From a checkpoint of a small contrastive image-text model: soap at rate 0.003.
Rows from block 13 of the image encoder, named by matrix and row number. Rows with one number belong to one channel. Each number is 128 + 32 x the weight over its row's rms, rounded and kept within 0 to 255. All counts start at 0. After the name is the row's rms in percent of the matrix's.
# convs0: first 3x3 conv (encoder.blocks.13.convs.0.weight, 208x208x3x3), inputs 30-44, a 3x3 kernel for each
# convs1: second 3x3 conv (encoder.blocks.13.convs.1.weight, 208x208x3x3, transposed), outputs 30-44, a 3x3 kernel for each
convs0.11 097 [117  47 149 165 152 158 179 133 111 136 254 150 135 185  54 131 137 138 118 119 118 107 137  71 158 126 130 110 111  72 141 114 133  72 178 164  95  86 122 120 132 117 128 158 168  99 150 120  67 169 122 142 162  79 113 101 157  74 133 148 131 129 136 105 105 180 119 106 115 124  95 173 106 205 161 151 130 127  92  52 133 115 149 179  95 135 145 139 142  85 123 142  99 183 131 170 186 125 181 123 129 172 162 181  64  88 133 139 111 172  93 140 119 123 173 120  79 134 111  65 158  87  72 143 177 107  97 127 163  72 157 149 146 163 134]
convs0.12 101 [100 108 116 125 108 112 125 157 108 125 168  98 105 133 123  63 139 169 157  82  95 135 162  74 212 196 164 160 133 152 214 118 156 167  81  81 106 207 101  92 125 178 138 115 126 157 120 128 137 134 142 180  96 158 128 174 137 119 135 152 143 115  80 114  95 115 115 148 177  95 119 150  88 112 142  95 154 119 132 122 148  52 171 149 116 146 113 130 129 100 125 174 123 158 128  99 109 153  70 121 158 131  96 101 119 120 179 132 119 111 177 157 165 120 173  88 128 175 115 127 141 111 165 130 146 120 122 182 125   4 128 102 144 110 143]
convs0.13 095 [142  93 132 185 130 130 163 110 144 214 164 200 122 126 147 179 136 101 166 153 134  79 142 131 167 139 181 140 124 124 163 129 107 118 179 144  69 133 131 101 134  87 162 111  81 120 107 209 155 165  96  97 168 168  66  95 143 108 116 103 113 122 101  70 142 217  93  95 161  79  87 132 128 106 127  67 118 148 103  89 144 157 121 120 153  97 120 133  86 180  92 144 132 103 136 108 177  87 158 125 127 113  96  93 102 123 160 117 120  71 138  66 130 115  70 121 170  92 125  85 115 113 143 128 139 134 131 212 105  77 122 203 136  85 100]
convs0.14 099 [132 139 142 183 133 115 124 175 136 130  94 223 136 100 155 108 115  98 108 145 127 126 174 168 138 160 175 156 145 166 139 169 156  99 111 172 105  95  70 131 137 110  53 140 114  95 183  98 111  76 156 120  24 137 127 147 182 110 119 158 168 184 123 115 138 182  99 115 152  95 147 145 143 125 104 169 209 182  75 136 153 174 174 138 126 196 161 144 136 100 157 152 130 103 163 145 130  75 152 113 140 147 102  87 130  95  91 129  77  80 116  80 131 114 153 147 132 161 127 117 133 107 164 123 220 175 126  89  93 134 104 147 155 183 134]
convs0.15 100 [ 96 127  73 150 149 187 150 105 107  67 122 159  89 108 122  91 112 199 159 136 140 158 128  84 144  96 154 112 128 114 102 140 142 139 137 156 131 126 133 162 138 123 114 130 106 148 192 244  74 165 157  96 138  90 211 120  92 109 150 138  61 111 110 164 170 139 128  85  76 140  92 104 175 117  90 123 204 174 144 127 127 125 104 108 162 179 142 143  83 115 154 140 170 112  92 127 116 144 168 114 116 110 147 104  98 131 126 168 187 124  99  56 160 114  81 128  54 137 154 178  68 183 154 129  77 148 134 154  72  56 135 106 129 204  82]
convs0.16 092 [ 86 133 188 132 107 118 147  99 123  92  93  83 120 156 102 160 134 121  14  88 113 122 116 131 117 140  96 101 151  97 131  86 129 138  75 105 125 178 137  84 183 168 155 179 148 187 161  99 165 175 137  96 128 151 105 151 125 129 210 117 148 128 166 139 146 116 122 144 101 119 154 104 119 122 127  84 125 125  50  47 121 115 128 126 128  87 148 157 168  89 128  95 137 134 106 135 107 169 135  69 163 198 155 160 137 164 111  93 164 125 163 188 113 136 185 126 152 166 105 100 122 106 121 122 132 131 118 133 112 130 140 115 173 132 128]
convs0.17 110 [102 116  99 115 103 104  51 133 117  98 122 123 132 129 167 148 110  55 159  94 143  79  89 116 134 113 147 132 130  74  71 140  93 150 127 111 139 186  52 110 199 150 132  98 122 147 153 127 116 146 130 156  87  90 115 178 183  67 134 134 135  85 169 104 113  94 181 160 102 156  84 183  91  76  89  89 127 114 155 120 111  94  71  77  95 119 120 154 123 156 111 179 124  90 155 100 126 120 160 136 107 130 107 144 145 140 123 188  86 186 156 174 161 153 128  75  88 123 103 166 184 113 105 137 144 114 159  76  83 111 139 115  64 169 106]
convs0.18 093 [161  77 136 149 125  69 122 203 162 105 118  92 149 108  69 133 118 191 122  56 173 163 151 140  97 151 113  81 155  84 108  83 151 130  96 153 162 153 158 117 159 107  80  73  97  79 136 101 188 157 122  65 125 168 138 149 146 144 105  63 128  78 138 153 136  94 116 194 144 151 103 136 146 120 113 106 120 123 134 161 154 122 155 162 105 129 178  90 138 127  79 103 142 117  79 125 147 132 111 158 181 189  72 153 114  56 143 118 128 184  95 151  80 106  93 117 122 162 124 178 161 126 139 134 145 200  87 146  85 131  99 178 142  83  99]
convs0.19 100 [103  70 149 192 162 165 141 125 168 115  99 109  99 147 122 126 169 163 100  91  84 170 141 137 110 111 133 159 137 159 145 129  74  78 157 137 158 178 116  56 170 153 167  95 102 137 123 125 194  83 175 100 144 103 119 149 143 103 112 106 139 121 115 114  91  90 119 152 197  55  93 109 170  92  97 173 122 130 134 166 127 124  97 101 112 109 149 136 151 155 108 183 130  75 109 143 122 200 137  91 104 123  82 115 138 204 107  88 102 124 109 179 118 104 118 103 105 142  98 103 112 187 137 143 173 141 108 159  80  66 137  75 102  94 136]
convs0.20 107 [144 140  96 123  80  71 136 184 140 115 127 134 181 112 140 104 164 199 162 131 136 142  95  84 146 120  79  96  95 178 110 118  92  71 140  83  97 127 155 111 135 105 105 156 175 125 137 101 127 119 160 106  97  82  80 167 166 119 121 121 109  80 168 182 164 201 152 157 109 131 110 129 142 166 130 128 245 147 123 114 143 185 188 145 140 145 144 123 106  94 117 173 146 129 186  96 129  98 203 182 165  84  88 142 136 166 130 156  92 144 111 163  70 120 151  94 128 122  73  81 183 129 110  72 143 136 154 137 107 107 136  74 108 177  90]
convs0.21 106 [186 141 123 200 143 163 155  93 111 183  98 203 145 119  96  84 140  93 177 151  75 141 136 119 127 164 204 125 136  79 151  77  85 144 135 170 133 128 160 120 110 152 169 115 129 145 132 123 151 149 145  93  78  63 109  82 143  96 124 104 162 144 143 136  97 131 124 163  69 174 137 109 129 141 108 147 147 119  89 108 164 132 128 126 161 153 181 180  95 141 115  90 122  23 123 190 169 131 181  97 201 128  79 118 171 111 125 143 134 122 140 156 132 124 119 134 119 161 116 156 155 100 111 149 136 167 136 151 117 124 187 159 178  78 121]
convs0.22 103 [144 153 124 107 116 148 149  93 110 138  98 128 115 110 137  92 111 100 141 123 136  98 133 145 119  95 166 121 115  51 109 154 140 146 106 101 124  94 136  93 151 109 159  68 150 105  86 130 138 118  90 149  93 126 108 137 138 194 181 193 216 152 144 139 147 111  87 158 136 171 123 179 127 196 165 107 166 168 175 140 178 101 146 103 159 126 135 149 135 151 107 108 105 150 125 160 119 123 102 180 140 173 145 178 151  38 123  80 152 132 165 178 117 129 155 136 122 147 150 134 127 154 145  68  98 124 106 129 130  96 123  39  82 102 131]
convs0.23 098 [127 143 178 103 161 105 103 153  98 132 145 121 142  86  68 133 124 135  80  90  70  87 107 123 123  92 149 138 156 114 129 153 107  93 137 169 152 146 142 147 178 157 226 202 132  91 123 198 119 108 153 138 117 124 129  94 117  80 133 175 112 159 143 133 149 102  86 124 110 151  85 106 168 135  92 161 185 180 150 119  90 144 130 117 133 133 186  85 149 145 165 160  95 113 127 102 166 181 127 103 164 128 109 218  86  56 165 134 184 104  98 134 197 155 162 100  86 149 137  99 112  99 118 122 130 153 163 118 121 100 162 160 170 142  94]
convs0.24 096 [210 157 136  97 110 115 149  73 112 118  83 135 100 140 135 121 117 131 138  93 110 116 135 147 168 151 143 104  91 103 193 170  70 153 102 171 121  52 125 146 110 114 147 144 147  88 103 166 199 142 189 175 128 104 199 135 163  93 109 155 174 122 130 100  88 133  65 123 128 110 112 164 105 153 159 106  83 101  21 118 156 116  93  76 171 125  94 104  96 165 133 115 123 119 102 100 107  93 109 131 124 112 137 142 104 184 124 109 100  69 152 200 143 136 231 123 135  89 144 203 131 149 179  50 143 145 168  81 142 123  97 207 115 122 129]
convs0.25 095 [139 137  96 107 168 157  74 133 152 134 110 124  65 101  85  71 164 111 105 152 114 109 137 112 126 144 134 160 202 133 147 117  86 160 124 108 152 123 138 166 119 159  98 149 144  47 134 132  90 113 114  78 141 139 162 121 112 134 137 113 124 154  88 117 118 183 113 117 174 119  91 109 166  81 163 127  93  96  96  79 136 198 160 106 156 121  75 138 166 177 100  84 121 196  73  78 152  99 150 182 148  88 112 118 123 136 106 118 167 135 107  82 115 128  93 103 168  48 146 152 160 161 135 114 175  88 118 113 180 125 142 102 160  99 103]
convs0.26 103 [143 191 151 139 164 188 187 121 126 119  93 161 168  90 121  87 103 117 172 119 131 152 162 121 174 169 107 123 129 153 166 171 135 137 130 133 181 143 135 151 101 111 142 115 155  79 185  59 172  73 158  80 147  66  74 149 103 145  91 155 134 111 103 139 149 133 107 114 151 108 102 181 107  83 153 108 128 129 116 112 141 119 122 136 103 132 170 154 132 146 103 102 122 111 103 109 161 118 156 181 127 141 157 132 128 150 130 193 124 121 102 139 130 104 142 140 130 113 122  74 108 107 114 118 123 115 140 132 171 130 142 137  82 126  64]
convs0.27 104 [187 143 134 136 206 144 184 123 221 127 105 176 155 123 156  60 118 112 149  78 144 132 114 161  91 110 105 118 156 191 113 105 183 136 129  77 102 105  94 112  81 114 142 171 162 153 104 158 126 177  94 140 144 119  87 119 102 149  83 131 202 108 164 101 102 155 107 109 100 125 131 105 107 140 167 170  69 110 145 116  94 140  85 113 102  84  74 173 139 115 141 183 124 178 126 139 164 153 108 125 112 129  98 120 140 156  86 135 107 107 141 148  73 126  88  66 178  75 124 129 175 167 164  98 129 183  90 137 133 156  93  78 138 136 129]
convs0.28 104 [149  73 111  90 108  78 120  83 101 132 190 128 109 154  86 125 165 143 118 120 199 163 131 175  77 115 119 178  78 120 121 175  97  80  47  88  87 125 178 145 116 118 116 166  84 117 146 196  35 158  93 170  82 152 129 113 131 128  85 151 103 182  63 151 174  94 145 152 147 146 120 111  92 149  98 191 179 168 127 122 122 118 143 171 126 160  98 140 133 103 111 129 134 161  91  61 163  87 113  57 130  93 103 147 104 111 113 115 120 130  85 145 143 150 170 118 104 122  92 134  98 114 168  91 105 120 108  97  91 167 111 137 158 119 158]
convs0.29 103 [114 137 167 121 145 155 134 110 143 103  99 140 102  45  82 152 155 131 144 111  82 203 136 118 117 127 115 164 109 139 139 108 127 161  88 127 176 190 140 154 127  67 138 112 145 139 151 142 166  95 134 150 148 108 126 134 115 183 152 107 167 136 160 109 215  90 126 154  80 132 132  74  99 135 155  48 173 117 157 151 132 158 142 139  91 193 150 102 114 174 107  99 104 140 159 129  65 130 142 137 102 126 102 150 164 151 145 168 122 124   7 128 123  74 117 170 111 143  88  95 147 121 110 107 106 162 117 202 187 132 148 135 138  72 159]
convs0.30 096 [ 91 107 112 109 159 142 168 115 113 108 211 106 166 139 117 122 128  92  99 116 130  95 114 158  71 128  70 108 152 158 129  77 110  87 128 111 128 107 129 155  90 141  94  85 142 135 175 111 159 102 138  65 126 110 110 144 126 143 144 180 226  91 118 121 110 105 139 163 122 157  91 146 103  68 148 124 168  99 150 195 161 104 142 161  78 104 111  95 151 108 162 175 147 134 106 134  90  79  95  91 103 101 120 128 129 171 122  92 117 142 150  85 133 132  82 160  85 113 152 109 118 146 107  99 186 103 223 181 127  88  69 158 104 100 144]
convs0.31 099 [112 170 136 130 142 112 107 164 103 142  94  86 140 165 131  50 105 132 109 121 140 116 126 177 169 104 138 158 123 194 101 131 150  72 121 126 167 113 114 123 186 150 151 118 135 143 120 153 171  99  96 160  77 150 107  71 219 149 147 135  85 109 130 124 110 107 168 134  81  95 109 115 116 178 114  99  96 162 142  97 145 123 121 112  99  57 108 130 163 108  81 150  61 168 136  81  94 113 170 150 161 103  93  76 113  98 184 128 132 118 172 174 110 133 155  69  93 147 115 179 116 194 168 100 131  64 129 119  75 169 172  94 135 200 138]
convs0.32 103 [132  98  98 144  86  51 101 152 128 159 155 157 161 163 116 146  34  86  94 165 108 112  96 161 107 119 159 129 144  64 147 130 107 112  80 163 122  99 129  61 156 152 128 120 128 125 114 147 104 141 124  59 177  89 136 140 107 151 102 129 192  91 155  71 156  77  88 124  81 203 110 146 178 119  83 137  75 142 208 124 166 109 153 110 157 152 141 186 163 113 155 103 133 136 119 130 141 123 113 147 118 108 130 173  75 144 111 148  98  92 154 148 130 173 173 170  73 181  96  89 106 121  79 146 110  65 153 165 139 113 121 122  95 130 179]
convs0.33 099 [ 26 128 156 117  34 151 135  95 124  69 133 126 143 131 127 126 135  85 135 123 156  89  53 194 195  98 180 104  82  57 159 210 121  96 164 163 117 101 137 100  94 154  81  78 132 139 150 179  94 173 151 118 166 110 126 111 138 126 151  91 107  93 133 148 144 118 107 175 121 148 112 119 147 119 113  73 162 204 162  99 130 132  72 102  83 111 149  96  82 154 123  88 160 147 109 142 123 207 141  86 139 109 137 182 107 126 115 102 130 100  78 108 162 182 139  58 103  52 153 168 117 174  63 107 212 141 127 175 122 120  73 113 110 102 111]
convs0.34 093 [ 97 127  96  82 111  69 130  79 140 148 142  57 130 121  73  95  98 152 100 125 150 124 127  76 106 117 120 135 188 133 142 165 146  61  84 129 108  80 111 136 113 178  75 142 148 134 140  29 170 141 105 147 177 141 176  87 166 125 134 102 180 159 154 135 152 152 132 152 154 179 137 142 118  93 133 152 128 100  72 123 107 131 142 143 170 124 111 111 123  92 106 178 137 149  80 135 135 168 107  82 143 188 117 169 215 167 141 163 107 108 136 171 168  76 120 123 161 216 150 129 150  81 181 129 176 112  77  64 143 125  91 101 150 177  93]
convs0.35 099 [ 79 141 120  66 101 117 137  97  95 162  99 110  77  64 148 134 107 193 100 182 109 152 144 106 125  89 106  95 127 132 138  93  54  71 110  88 143 108 131 133 198 164 143 177 111 120 133 139 111 218 128 141 112 134 135 147 207  91 157 165 162 167  99 150 123 158 133 120 134 155 174 116 121 143 127 129 141 143  83 197 140 114 125 147 114 121  96  77 107 104 149 129 172  98 139 111 128 103 131 101  63 126 155 146 137  90 113 107  75 117  73 125 181  71  60 167 144 188 164 114 115 174 142 173 158 119 134  76  74 154 129 112 117 145 135]
convs0.36 111 [141  96 139 248 162 170  55 147 120  58 146 140 144 171 206 104 163 134 123 177  53 102 125 124 143 102 132 155 102 146 115 209 101 149 101 136 155 165 126  89 121  87 136 117 143 147 189 134 155  56 228  74 140 138 107 165 125  90 110 149 122  88 104 146 160 121 121 193  99 131 100  81 119 155 137 122 218 117  81 175 115 149 130 140 156 187  73 158 113 107 146  75 131 187 132 103 109  61 164  45 115 137 168 103 110  79  94 188 126  95 150  99 196 161 149  91 124 173  40 145 137 139 124 155 152  81 143 125 172 116  77 174  98 116 116]
convs1.11 098 [109 110  66 132 132 107 113 150 159 124 127 110 169 106 137 137 139 130 141 162  46 186 121  93 147  43  94 145  81 116 232 146 175 157 126 155 143 103 106 124 140 136 180 137 120 128 112 120 144 178 147 168 155 136 145 140 131 107 108  99 158 130 171  90 155 125 106 135 111 141  95  66 100 147 134  87 117 147  90  63 144 160 144 134 138  84 138  82 166 146 150 123 112 159 113  63 144 108  95 166  87 119 149 149 113 113 145 132 147 165 158 132 117 123 129 112 203 100 110 134  60 108 201  87  76  86 155 120 155 158 136 180 149 149  77]
convs1.12 102 [204 106 132 152 181 145 135  85 149  98 114 168 134 145 138 166  95 122  89 117  88 173 133  75 107 133  59 122 160 161  96 125 138 104 108  88 151 114 134 146 101 127 154 168 128 171 161  76 158 139 159 130 177 124 141 152  97 153  83  60 104 106 190 130 105  98 179  87 118 189 174 128 168 122  73 166 156  86 165 101  87 141 131 164 117 125 191 135 105  93 153 143 116  98 125 158 145 104 139 133  69 158 142  80  57 139 191 102 135 176 128 142 111 112 124 149  85 160  95 125 148 161 129 167 144 124  62  55  94  79 101 106 158 123 144]
convs1.13 099 [146 114 142 146 152 106 128 106 139 155 135 108 151 144 161 142 128 174 107  92 120 111 128 105 131 128  96 170 152 121 115 162 171 153 141 126 161 178 130 124 101 102  91 109 100 137 141  84 113 121 144 174 215 137 134 134 108 146  87 111 126 105 175 150 137 139 126 141 122 141 156 169 143  61 141 151  53 129 188 135 128 124 123  94  90 142 158 147 205 184 142  97 158 101 113 148 135 102 117 179 157 133  83 133 165  93  87 116 160  96 121 117 112 108  93 127 129 129 104 199 152 174 131 105 107 159 151 125 233  42 160  86 176  99 118]
convs1.14 098 [119  97 100 109 159 153 143 118 108 138 132 130 152 135 144 154 128 170 107 137 103 110 110  98 127 150  99 124  77 117 183  99 175 174 223  96 172  94 109 174 107 134 143 128 110 119  77 178 104  67 121  97 131  91  78 170 138 138 120 126 111 130 143 109 134 154 148 159 137 114 167 124 128 150 139 153 107 115 140  82  99 127 142 158 138  35 106 122 143 162 121 155 123  84 100  83  77 120  88 150 114  83 121 161 169 133 186  74 144 124  95 142 100 140 128 153 108 159 162 145 145 123 108  12  54 127 162  91 101 174 140 134  86 125 100]
convs1.15 099 [ 84 133 165 146 164 150 111 178 153 128 139 157 101 212 130 118 128 121  95 122 104 108 164 148 137 108  93 164  78 129 166 112 191 122  43 168 108 112 157 204 166 173  28  82 138 172 117 137 139 147 135 105 122 120 156 134 113 135 110 159 103 141  92 105 160 147 122 106 152  79 125  87 123 179 135 127 175 174 126 146 164 133 125 154 143 141 191 121 114 114 167  99 127 109 156  90 192 130 130 178 173 118 154 119  98  93 111 111 164 110 157 110 165 161 139 105 136 118 127 107 159 118  71 146 152 118 200 181 204  35 117 130 136 114 105]
convs1.16 096 [126 184 164 115 123 117 149 166 168 133 166 128 137 131  87 148 131 108 160 102 168 128 134 147 166 121 113  51 131 158 102 113 178 220 100  64 107 102 127 179 105 130 228  95 104 132  90 127 117 151 162 127 124 127 162  94 139 185 147 105 166 154  74 137  96 118 130 105 142 116 115  79 138  95 129  59 114 116 124 166  97 159 117 137  97  61 122  91  31 124 113 130 134 110  98  93 145 184  76 136  97 163  96 119  90 171 130  85 112 134 179 144 103 149 165 147 169  92  80 148 114  66 121 135 156  93 179  61  84 176 106  50 107 129 127]
convs1.17 105 [118 117 126 149 112 136  97 153 134 163 161 116 135 146 117 158 120  95  95 139  55 176 153 128  88 122 132 109 100 135  49 151 181 133  80 165 130 127 145 118 137 129 132 122 115 135 128 143 163 122 153 146 182 137 148  80  89 166  94 127  68 118 140 122 159 174  86 120 168 142  77 137 155 205 107 116  96 149 151 152 111  85 142 114 124 119 174 157 137 127 150 149 103 153 112 134 155 122  71 130 144 172 165 112  89 112 120 168 103 123 124 140  93 166 141 115  76 114  76 182 138 159 143 146 122 131 137 172 127 108 125 104 145 110  97]
convs1.18 095 [120 110 138 121 136 104  83 171 111 159 173 114 145 126  75 119 121 134 135 109 138 107 100 127 124 138 173  24 144 139 121 132  83 130 119  99 172 144 102 145 169 172 136  79  96 116 167 151 120  98  96 148  88  94 112  84 139 140 126 143 134 149 143  85 139 166 135 127 139 128  93 133 122 120 173 119 152 216 106  99 163 119 142 123  96  98 106 135 155 183  71 127  75 153 137  90 151 122 140 119  71 120 147 145 159 128 143 132 169 146 135 147 168 116 112 140 137 125 114 168 130 165 131 178 147 156  93 146 171 138 154 183 143 144 118]
convs1.19 100 [ 96 145 114 206  76 102 119 147 132 161  57 152 114 128 182 106 188 175 135 152 160 130  82  81 134 136 143 177 117 100 100  92 124 101 127  86 136 171  50 143  81 128 161 164 126 130 142 130 118 140 160 153 122 160 105  96 152  59 132 163 152 147 114 172 113  92 126  87 121 199 184 114 128  93 103 146  81 130 157 126 147  41  99 112 129 111 109 159 156 123 114 127 158 149 112 136 109 133 154 167 110  77 127 106 109 101 120 102 145 121 118 131 136 121 151 120 134 154  68 101 121 116 137 168 149  98 127  82 120 118 109 170  96 142 130]
convs1.20 110 [ 79 156  89 154 100 187 153  99 124 135 141 130 160 134 169 127 113 122 128 135 148 143   9 141  86 149 121  97 132 169 140 124  72 155 189  93 168 140 162 137 176 127  96 116 104 129 117 147  98 103 147  90 144 106 126 141 152 127 114 104  67 112 142 159  87  80 112 139  86 147  96 220 164 182 138  81  92  97  84  97 188 145 102 134 161 125  97 138 140 159 116 122 115 133 163  68  77 157 135 126 178 127  88 172 121  64  86 173 144 174 102 141 191 105 130 118 167 103 150 147 105 150  91 153  31 112 141 182 125  86 118 167  72 102 113]
convs1.21 102 [102 213 160 145  57 142 100 110 138 125 136 107 130 116  82 111  92 122 114 121 175 101 153 137 138  91  93 147  97  29 164 153  85 141  85 207 141 111 118 120 120 165 120 154 185 144 137 171 159 117  93 121 138 191 146 129 112 111 125 168 135 190 216  97  82 133 132 139 166 120 120 100 175 179 121  83 165 169  80 103 120 111 123 161  77  67 131 161 173 105 213 109  82 121 122 118 140 110 105 112 115 141 101 128 190 117  97 109 137 145 120  83 138 156 127 148 157 108 115 178 145 123 115 148  98  66 109 161  97 158 153 145 158 105 128]
convs1.22 099 [165 169 111 155 118 165 105 127 116  99 146 118 169  84  89 160 224 174 131 131 143 125 139 118 135 120 153 150 112 105   0  90 130 112 202  99 113  99 125 149 164  77 109 133 156 152 132 139  61 156 101  96 147  49 156 109 101 106 222  96 121  97 119 185 171  92 110  77 162 146  82 122 134 162  49 128 152 146 154 137 124 110 111 125  96 141 131 135  71  95 105 149 112  98 167 178 161 177 104 130 158 120 113 125 191 127 100 135  92  91 143 194 110  88 104 164 174 118 176 119 113 124  96 155  76 123 139 157  94 159 116 122  97 150 136]
convs1.23 101 [115 136 135 145 122  94 144  78 104 171 150 133 182 122  59 172 136  87 195 131 133 166  97 177 116 138 149 139 122 125 121 177 230 172 157  93 148 115  99 157 124 143 134 104  69 106 140  91 169 132  94 160 142 149 105 134 105  56  77 153 144 140 159 101  96 131 161 155 119 118 119 112 100 177 176 158 159 111 174 112  81  93 129  73 164 153 132 124 145 148  80 191 106 149 137 166 113 106 146 134 116 116 144 138  82 101 126 124 106 116 100 122 129 149  95 144 122  54  91 136 131  71 156 118  87 138 177 120  77 112 156 179 160 149  93]
convs1.24 098 [180 149 120 185 154 101  96 123 150 106  64 128  39 153 104 126 151  81 105 145 141 161 135 103  92 131 123 157  98 104 181 164 128 118 147  92 112 146 168 100 161 133 135 117 127 118 119  96 117 128 121  78 145 113  92 173 175  95 148 109 133 133  90 126 199 100 129 100  99 144 115 144 163  90 129 113 100  65  96 146  44 155  75 159 166 169 109 115 129  60 165 109 167  76 150  96 163 124  87 120 153 168  93 130 160  97 106  88 153 126 111 173 211 110 133 139 106 122  83 131 116  64 101 171 135 119 155 176  82 103 104  64 117 219 136]
convs1.25 101 [148  83 123 175 105  87 219  81  96  56 132 153 179 119 139 160 112  89 157 129 192 124 116 107 131 134 103 137 147 117 109  99 128 127 196  35 146 161  96 111 180  95  87 157  80 115 106  97 148 105 121 111 142 125 165 184 181 155 120 125  86 118 195 160 145 126 133 108  99 124 182 104 153 116  72 163 190 108 180  90 114 134 161 130  92  88 107 106 114 150 119 105 150  90  96 124 121  94 165  78 130 151 132 139 226  84 163 163 167 140 105 125 153 138 126 110 104 122  92 111  97  72 106 160  65 117 127 146 188  98 107 139 121  79 111]
convs1.26 102 [174  90 133 160 129 141 142  83  78 150 121 111  84 104 162 147 147 157 128 135  91 121 188 129 166  99 159 162 142  53 111  59 169 107 134 144 121 142 129 181 190 136 137 126 163 168 131 110 139  86 137  90 133 125 109  88 136 123 109 142 136 126 140 141 138 162 103 142 124 116 101 151 181 122 140 138 158 110 146 108 150 166  67 125 180 137 140 152 114  63  94 126 123 158 148 154 180 132 123 117 127 124 120 142 131 175 159 116 103 108 150 130 167 132 148 131 157 127  55  92 129 115 119  99  49 135  95 160 112 116  91 150  93 165 121]
convs1.27 103 [111 130 126 163  98 119  83 177 156 134 140 131 179 153 106 131  99 128 136 135 131 138 130 130 121 115  83 152 114 130 105  58 119 120 106  80 151 187 120 124  98  68 149 159 117 137 107 139 129 125 138 154 171  90 116 100 138  85 118  67 155 127  93  80  93  89 147  99 142 157 186 158 141 105 148 143 117 152  95 109 149 114 161 113 108 163 125  77 115  77 123 188 158 158 130 151 123  78  92  63 134 129 110  87 128 194 143 130 129 135 108 172 184  83 162 155 148 239 152 124 128 159 170 194 144 174 217 130  91 171 140 153  80 112 185]
convs1.28 103 [161 166  45 127 151 110 196 129 100 160 142 104 179  59 142 166 100 120 113 114 130 159 112 104 134 109 151 134 187 184 156 142  77  89 156 139 105 146 120 125 192 121 164 121 129 169  47 144 153 113  83 124 110  94 122 135 145 143  85  76 155 133 181 148 142 126 167 214 158 134  23 137  83 168 133  94 245 113 110 182 124 151 167 150 152 160 153 129 158  69  96 126 123 133 102 132 119 122  93 117 177  95  98 117 206 163  99 123 118 129 130 104 101 114 117 128 175 140 186  89 163 127 112 110 189  64 121 165 179 181  81 116 223  82 164]
convs1.29 102 [ 66 129 146  94 178  37 109 142 174 100  92 114 123 140  93 118 168 129 131 169 192 132 154  69 119 115  60 116  98  87 116 147 158  51  94 132 123 132  73 137 114 123 164  68 104 111 136 129 147 141 185 177 108 142 160 176 130  97 127 150 161  92 152 155 144 202 107  99 123 157  63 140  96  87 151  42  44 102 151  97 123  89 130 139  97 106  62 151  99  51 121 125 142 127 123 143 116 105 200 161 122 143 105 137  44 162 133 122 106 100 146 121 145 183 143 129 109 174 127 139  85 160 141 127 190 249 153 145  59 167  70  99 182 178 135]
convs1.30 102 [127  99 130  80  86 128 154 145 137 131 166 102 137 143 165 112 122 139  96 143 150 130 190 121 142  96 134 112 120 128 106  69  94  88 125 112 120 152 210 163 138 111 106 101  56  98 151 127 101 148 136 145 135 114  98 121 123 159 127 153 157 150 161  95 113 121 119 155 126 136 160 134 121 133  44 109 133  66 121 147 113 140  83 108  47 122 135 159 166 109 146  82  87 133 138  95 200 102 113  91 149 102 112 113 154 126 125 151 129  99 134 123  94 106 145 100 130 153 151 119 156 114 153 147 167 119  77 175 122 108 123 131 149 145  93]
convs1.31 098 [126  92 159 177 176  68 116 214 120  95 218 141 158 126 151  97  81 132 138 122  88 115 103  97 135 164 141 228 201 155 175 142 120 111 132 116 152 134 153 140 174 137 134 118 159 114 171 165 104 130  84  73  44 122 143 141 122 187 145 172  87 149  90 125 123 163 160 110 135 134 129 105 108 122 175 145 132 131 113  86 110 157 146 182 127 154 108 142 116  97 167 151  56 117 117 112 159 152 115 176 107 117 176 160 148  87 178 134 132 159 153 124 139 119 170 124 107 159 136 107  80 178 110  96 126  71  99 166 158 109  95 100 215 135 105]
convs1.32 106 [111  99  83 171 134  87 124 133  13 118 167  96 137 126 112  74 181 197 129 126 104 167 147 115 178 125 172 117 195  71  77 129 200  96 119 173 140 155 143  87 117 130 119 124  95 106 143 183 138 166 189 115 126 129 114  99 126 177 150 139 127 125 113  82 135 147 123 161 114 112 127  97 139 120 100 141 169 176 153  84  78  86 141 164 120 119 160 115 133 138 153 100 157  95  93 118 191  98 134 131 192 113  43 100 113 123 149 120 177 198  99 175 116 133 131 200  80 111 119 143 110  90 156  88 102  75  81 152 118 181 161 187  34 162 141]
convs1.33 106 [132  86 167 136 146 148  85 194  60 100 136 132 131 135  86 150  69  82 141 158 115 122 156 104 184 130 116 174 161 112 152 161 146 109 168 108 138 173 154  91 167 135  99 189 143  76 106 157 129 193 155  86 114 154 113 141 100 203 157 113 176 169 110 147 145  99 143 134 103 162 125 109 124 112 127 171 186  78  98 149 103 109 110 190 116 146 140 179 137  70 125 118 124 179 110 112 114 187 102 151 113 115 102 187 133 140 119 157 149 129 130 132 157 144  95 134 106 123 119 125 161 120 101  92 167  84 171 134  59 138 127  88  98 148  94]
convs1.34 095 [161 177 106  99 136 141 134 148 117  94 135 101 180 132 141  68 149 123 112 118 116  61 140 128 117 136  83 171 118 164  89  40  71 100 118 168 206  99 165 116 131  95 144 122 113 150 136 127 105 114 109 144 111 145 145 123 172 164 125 158 170 141 150 159 191 146 121 144 155 143 137  83 117  66 132 153 153 125 155 118 122 158 149 176 134 156  88 110 140 184 156 119 108  89 126 128  83 178 116  97  99 184 147 120 197 136 116  52 156 146  96 147 149  89 119 146 114 168 115 120 101 135 163 166 156 124  99 138 123 187 130 189 120  30 196]
convs1.35 100 [189 164 144 122 103 122 150 120 177 127  88 116 121 120 132 126 112 142 123 163 160 134 126 142 156 135 130 140  82 141 135 117  93 112 176 148 173 188 141 150 112 162 179 130 161 133  72 191 126 111 150 130 109 113 142 177 112 145 165 164 109 128 204 135 118 150 127 136 206 164 132 148 123 146 122 127 153 125 101 132 103 195  98 120  93 105 122 122 128 144 135 141  99 133 169 152 127 163 175  85 127 152 118 124 189 141 144 111  99 125 107 134  60  80 125 132  88 148 105  91 161  93 100 221 178 151  82  95 105 172 151 175 146 187 182]
convs1.36 108 [ 36 159 126 149 120 123 108 168 117 151  92 194 180 138 141 170 103  94 135 165 155 186  99 148 122  96 111 168 129 101 126 178 186  82  91 151 125 171 109 140  93 139  63 122 113 111 157 170 102 151 130 103 183 172 135  94  78  92 131 129 117 147 169 101 155  90 119 132  98 137 168 121 157 156 142 165 108 159 157 101 199 149 184 137 135 119 110 139  84 127 170 123 156 149  97 142 156 117  96  93 130 156 107  87 101 167 143 110 120 143 107 113 162 147 112 142 129  84 168 235  89 145 151 139 141 199 148  93  97 109  83 161 142 148 142]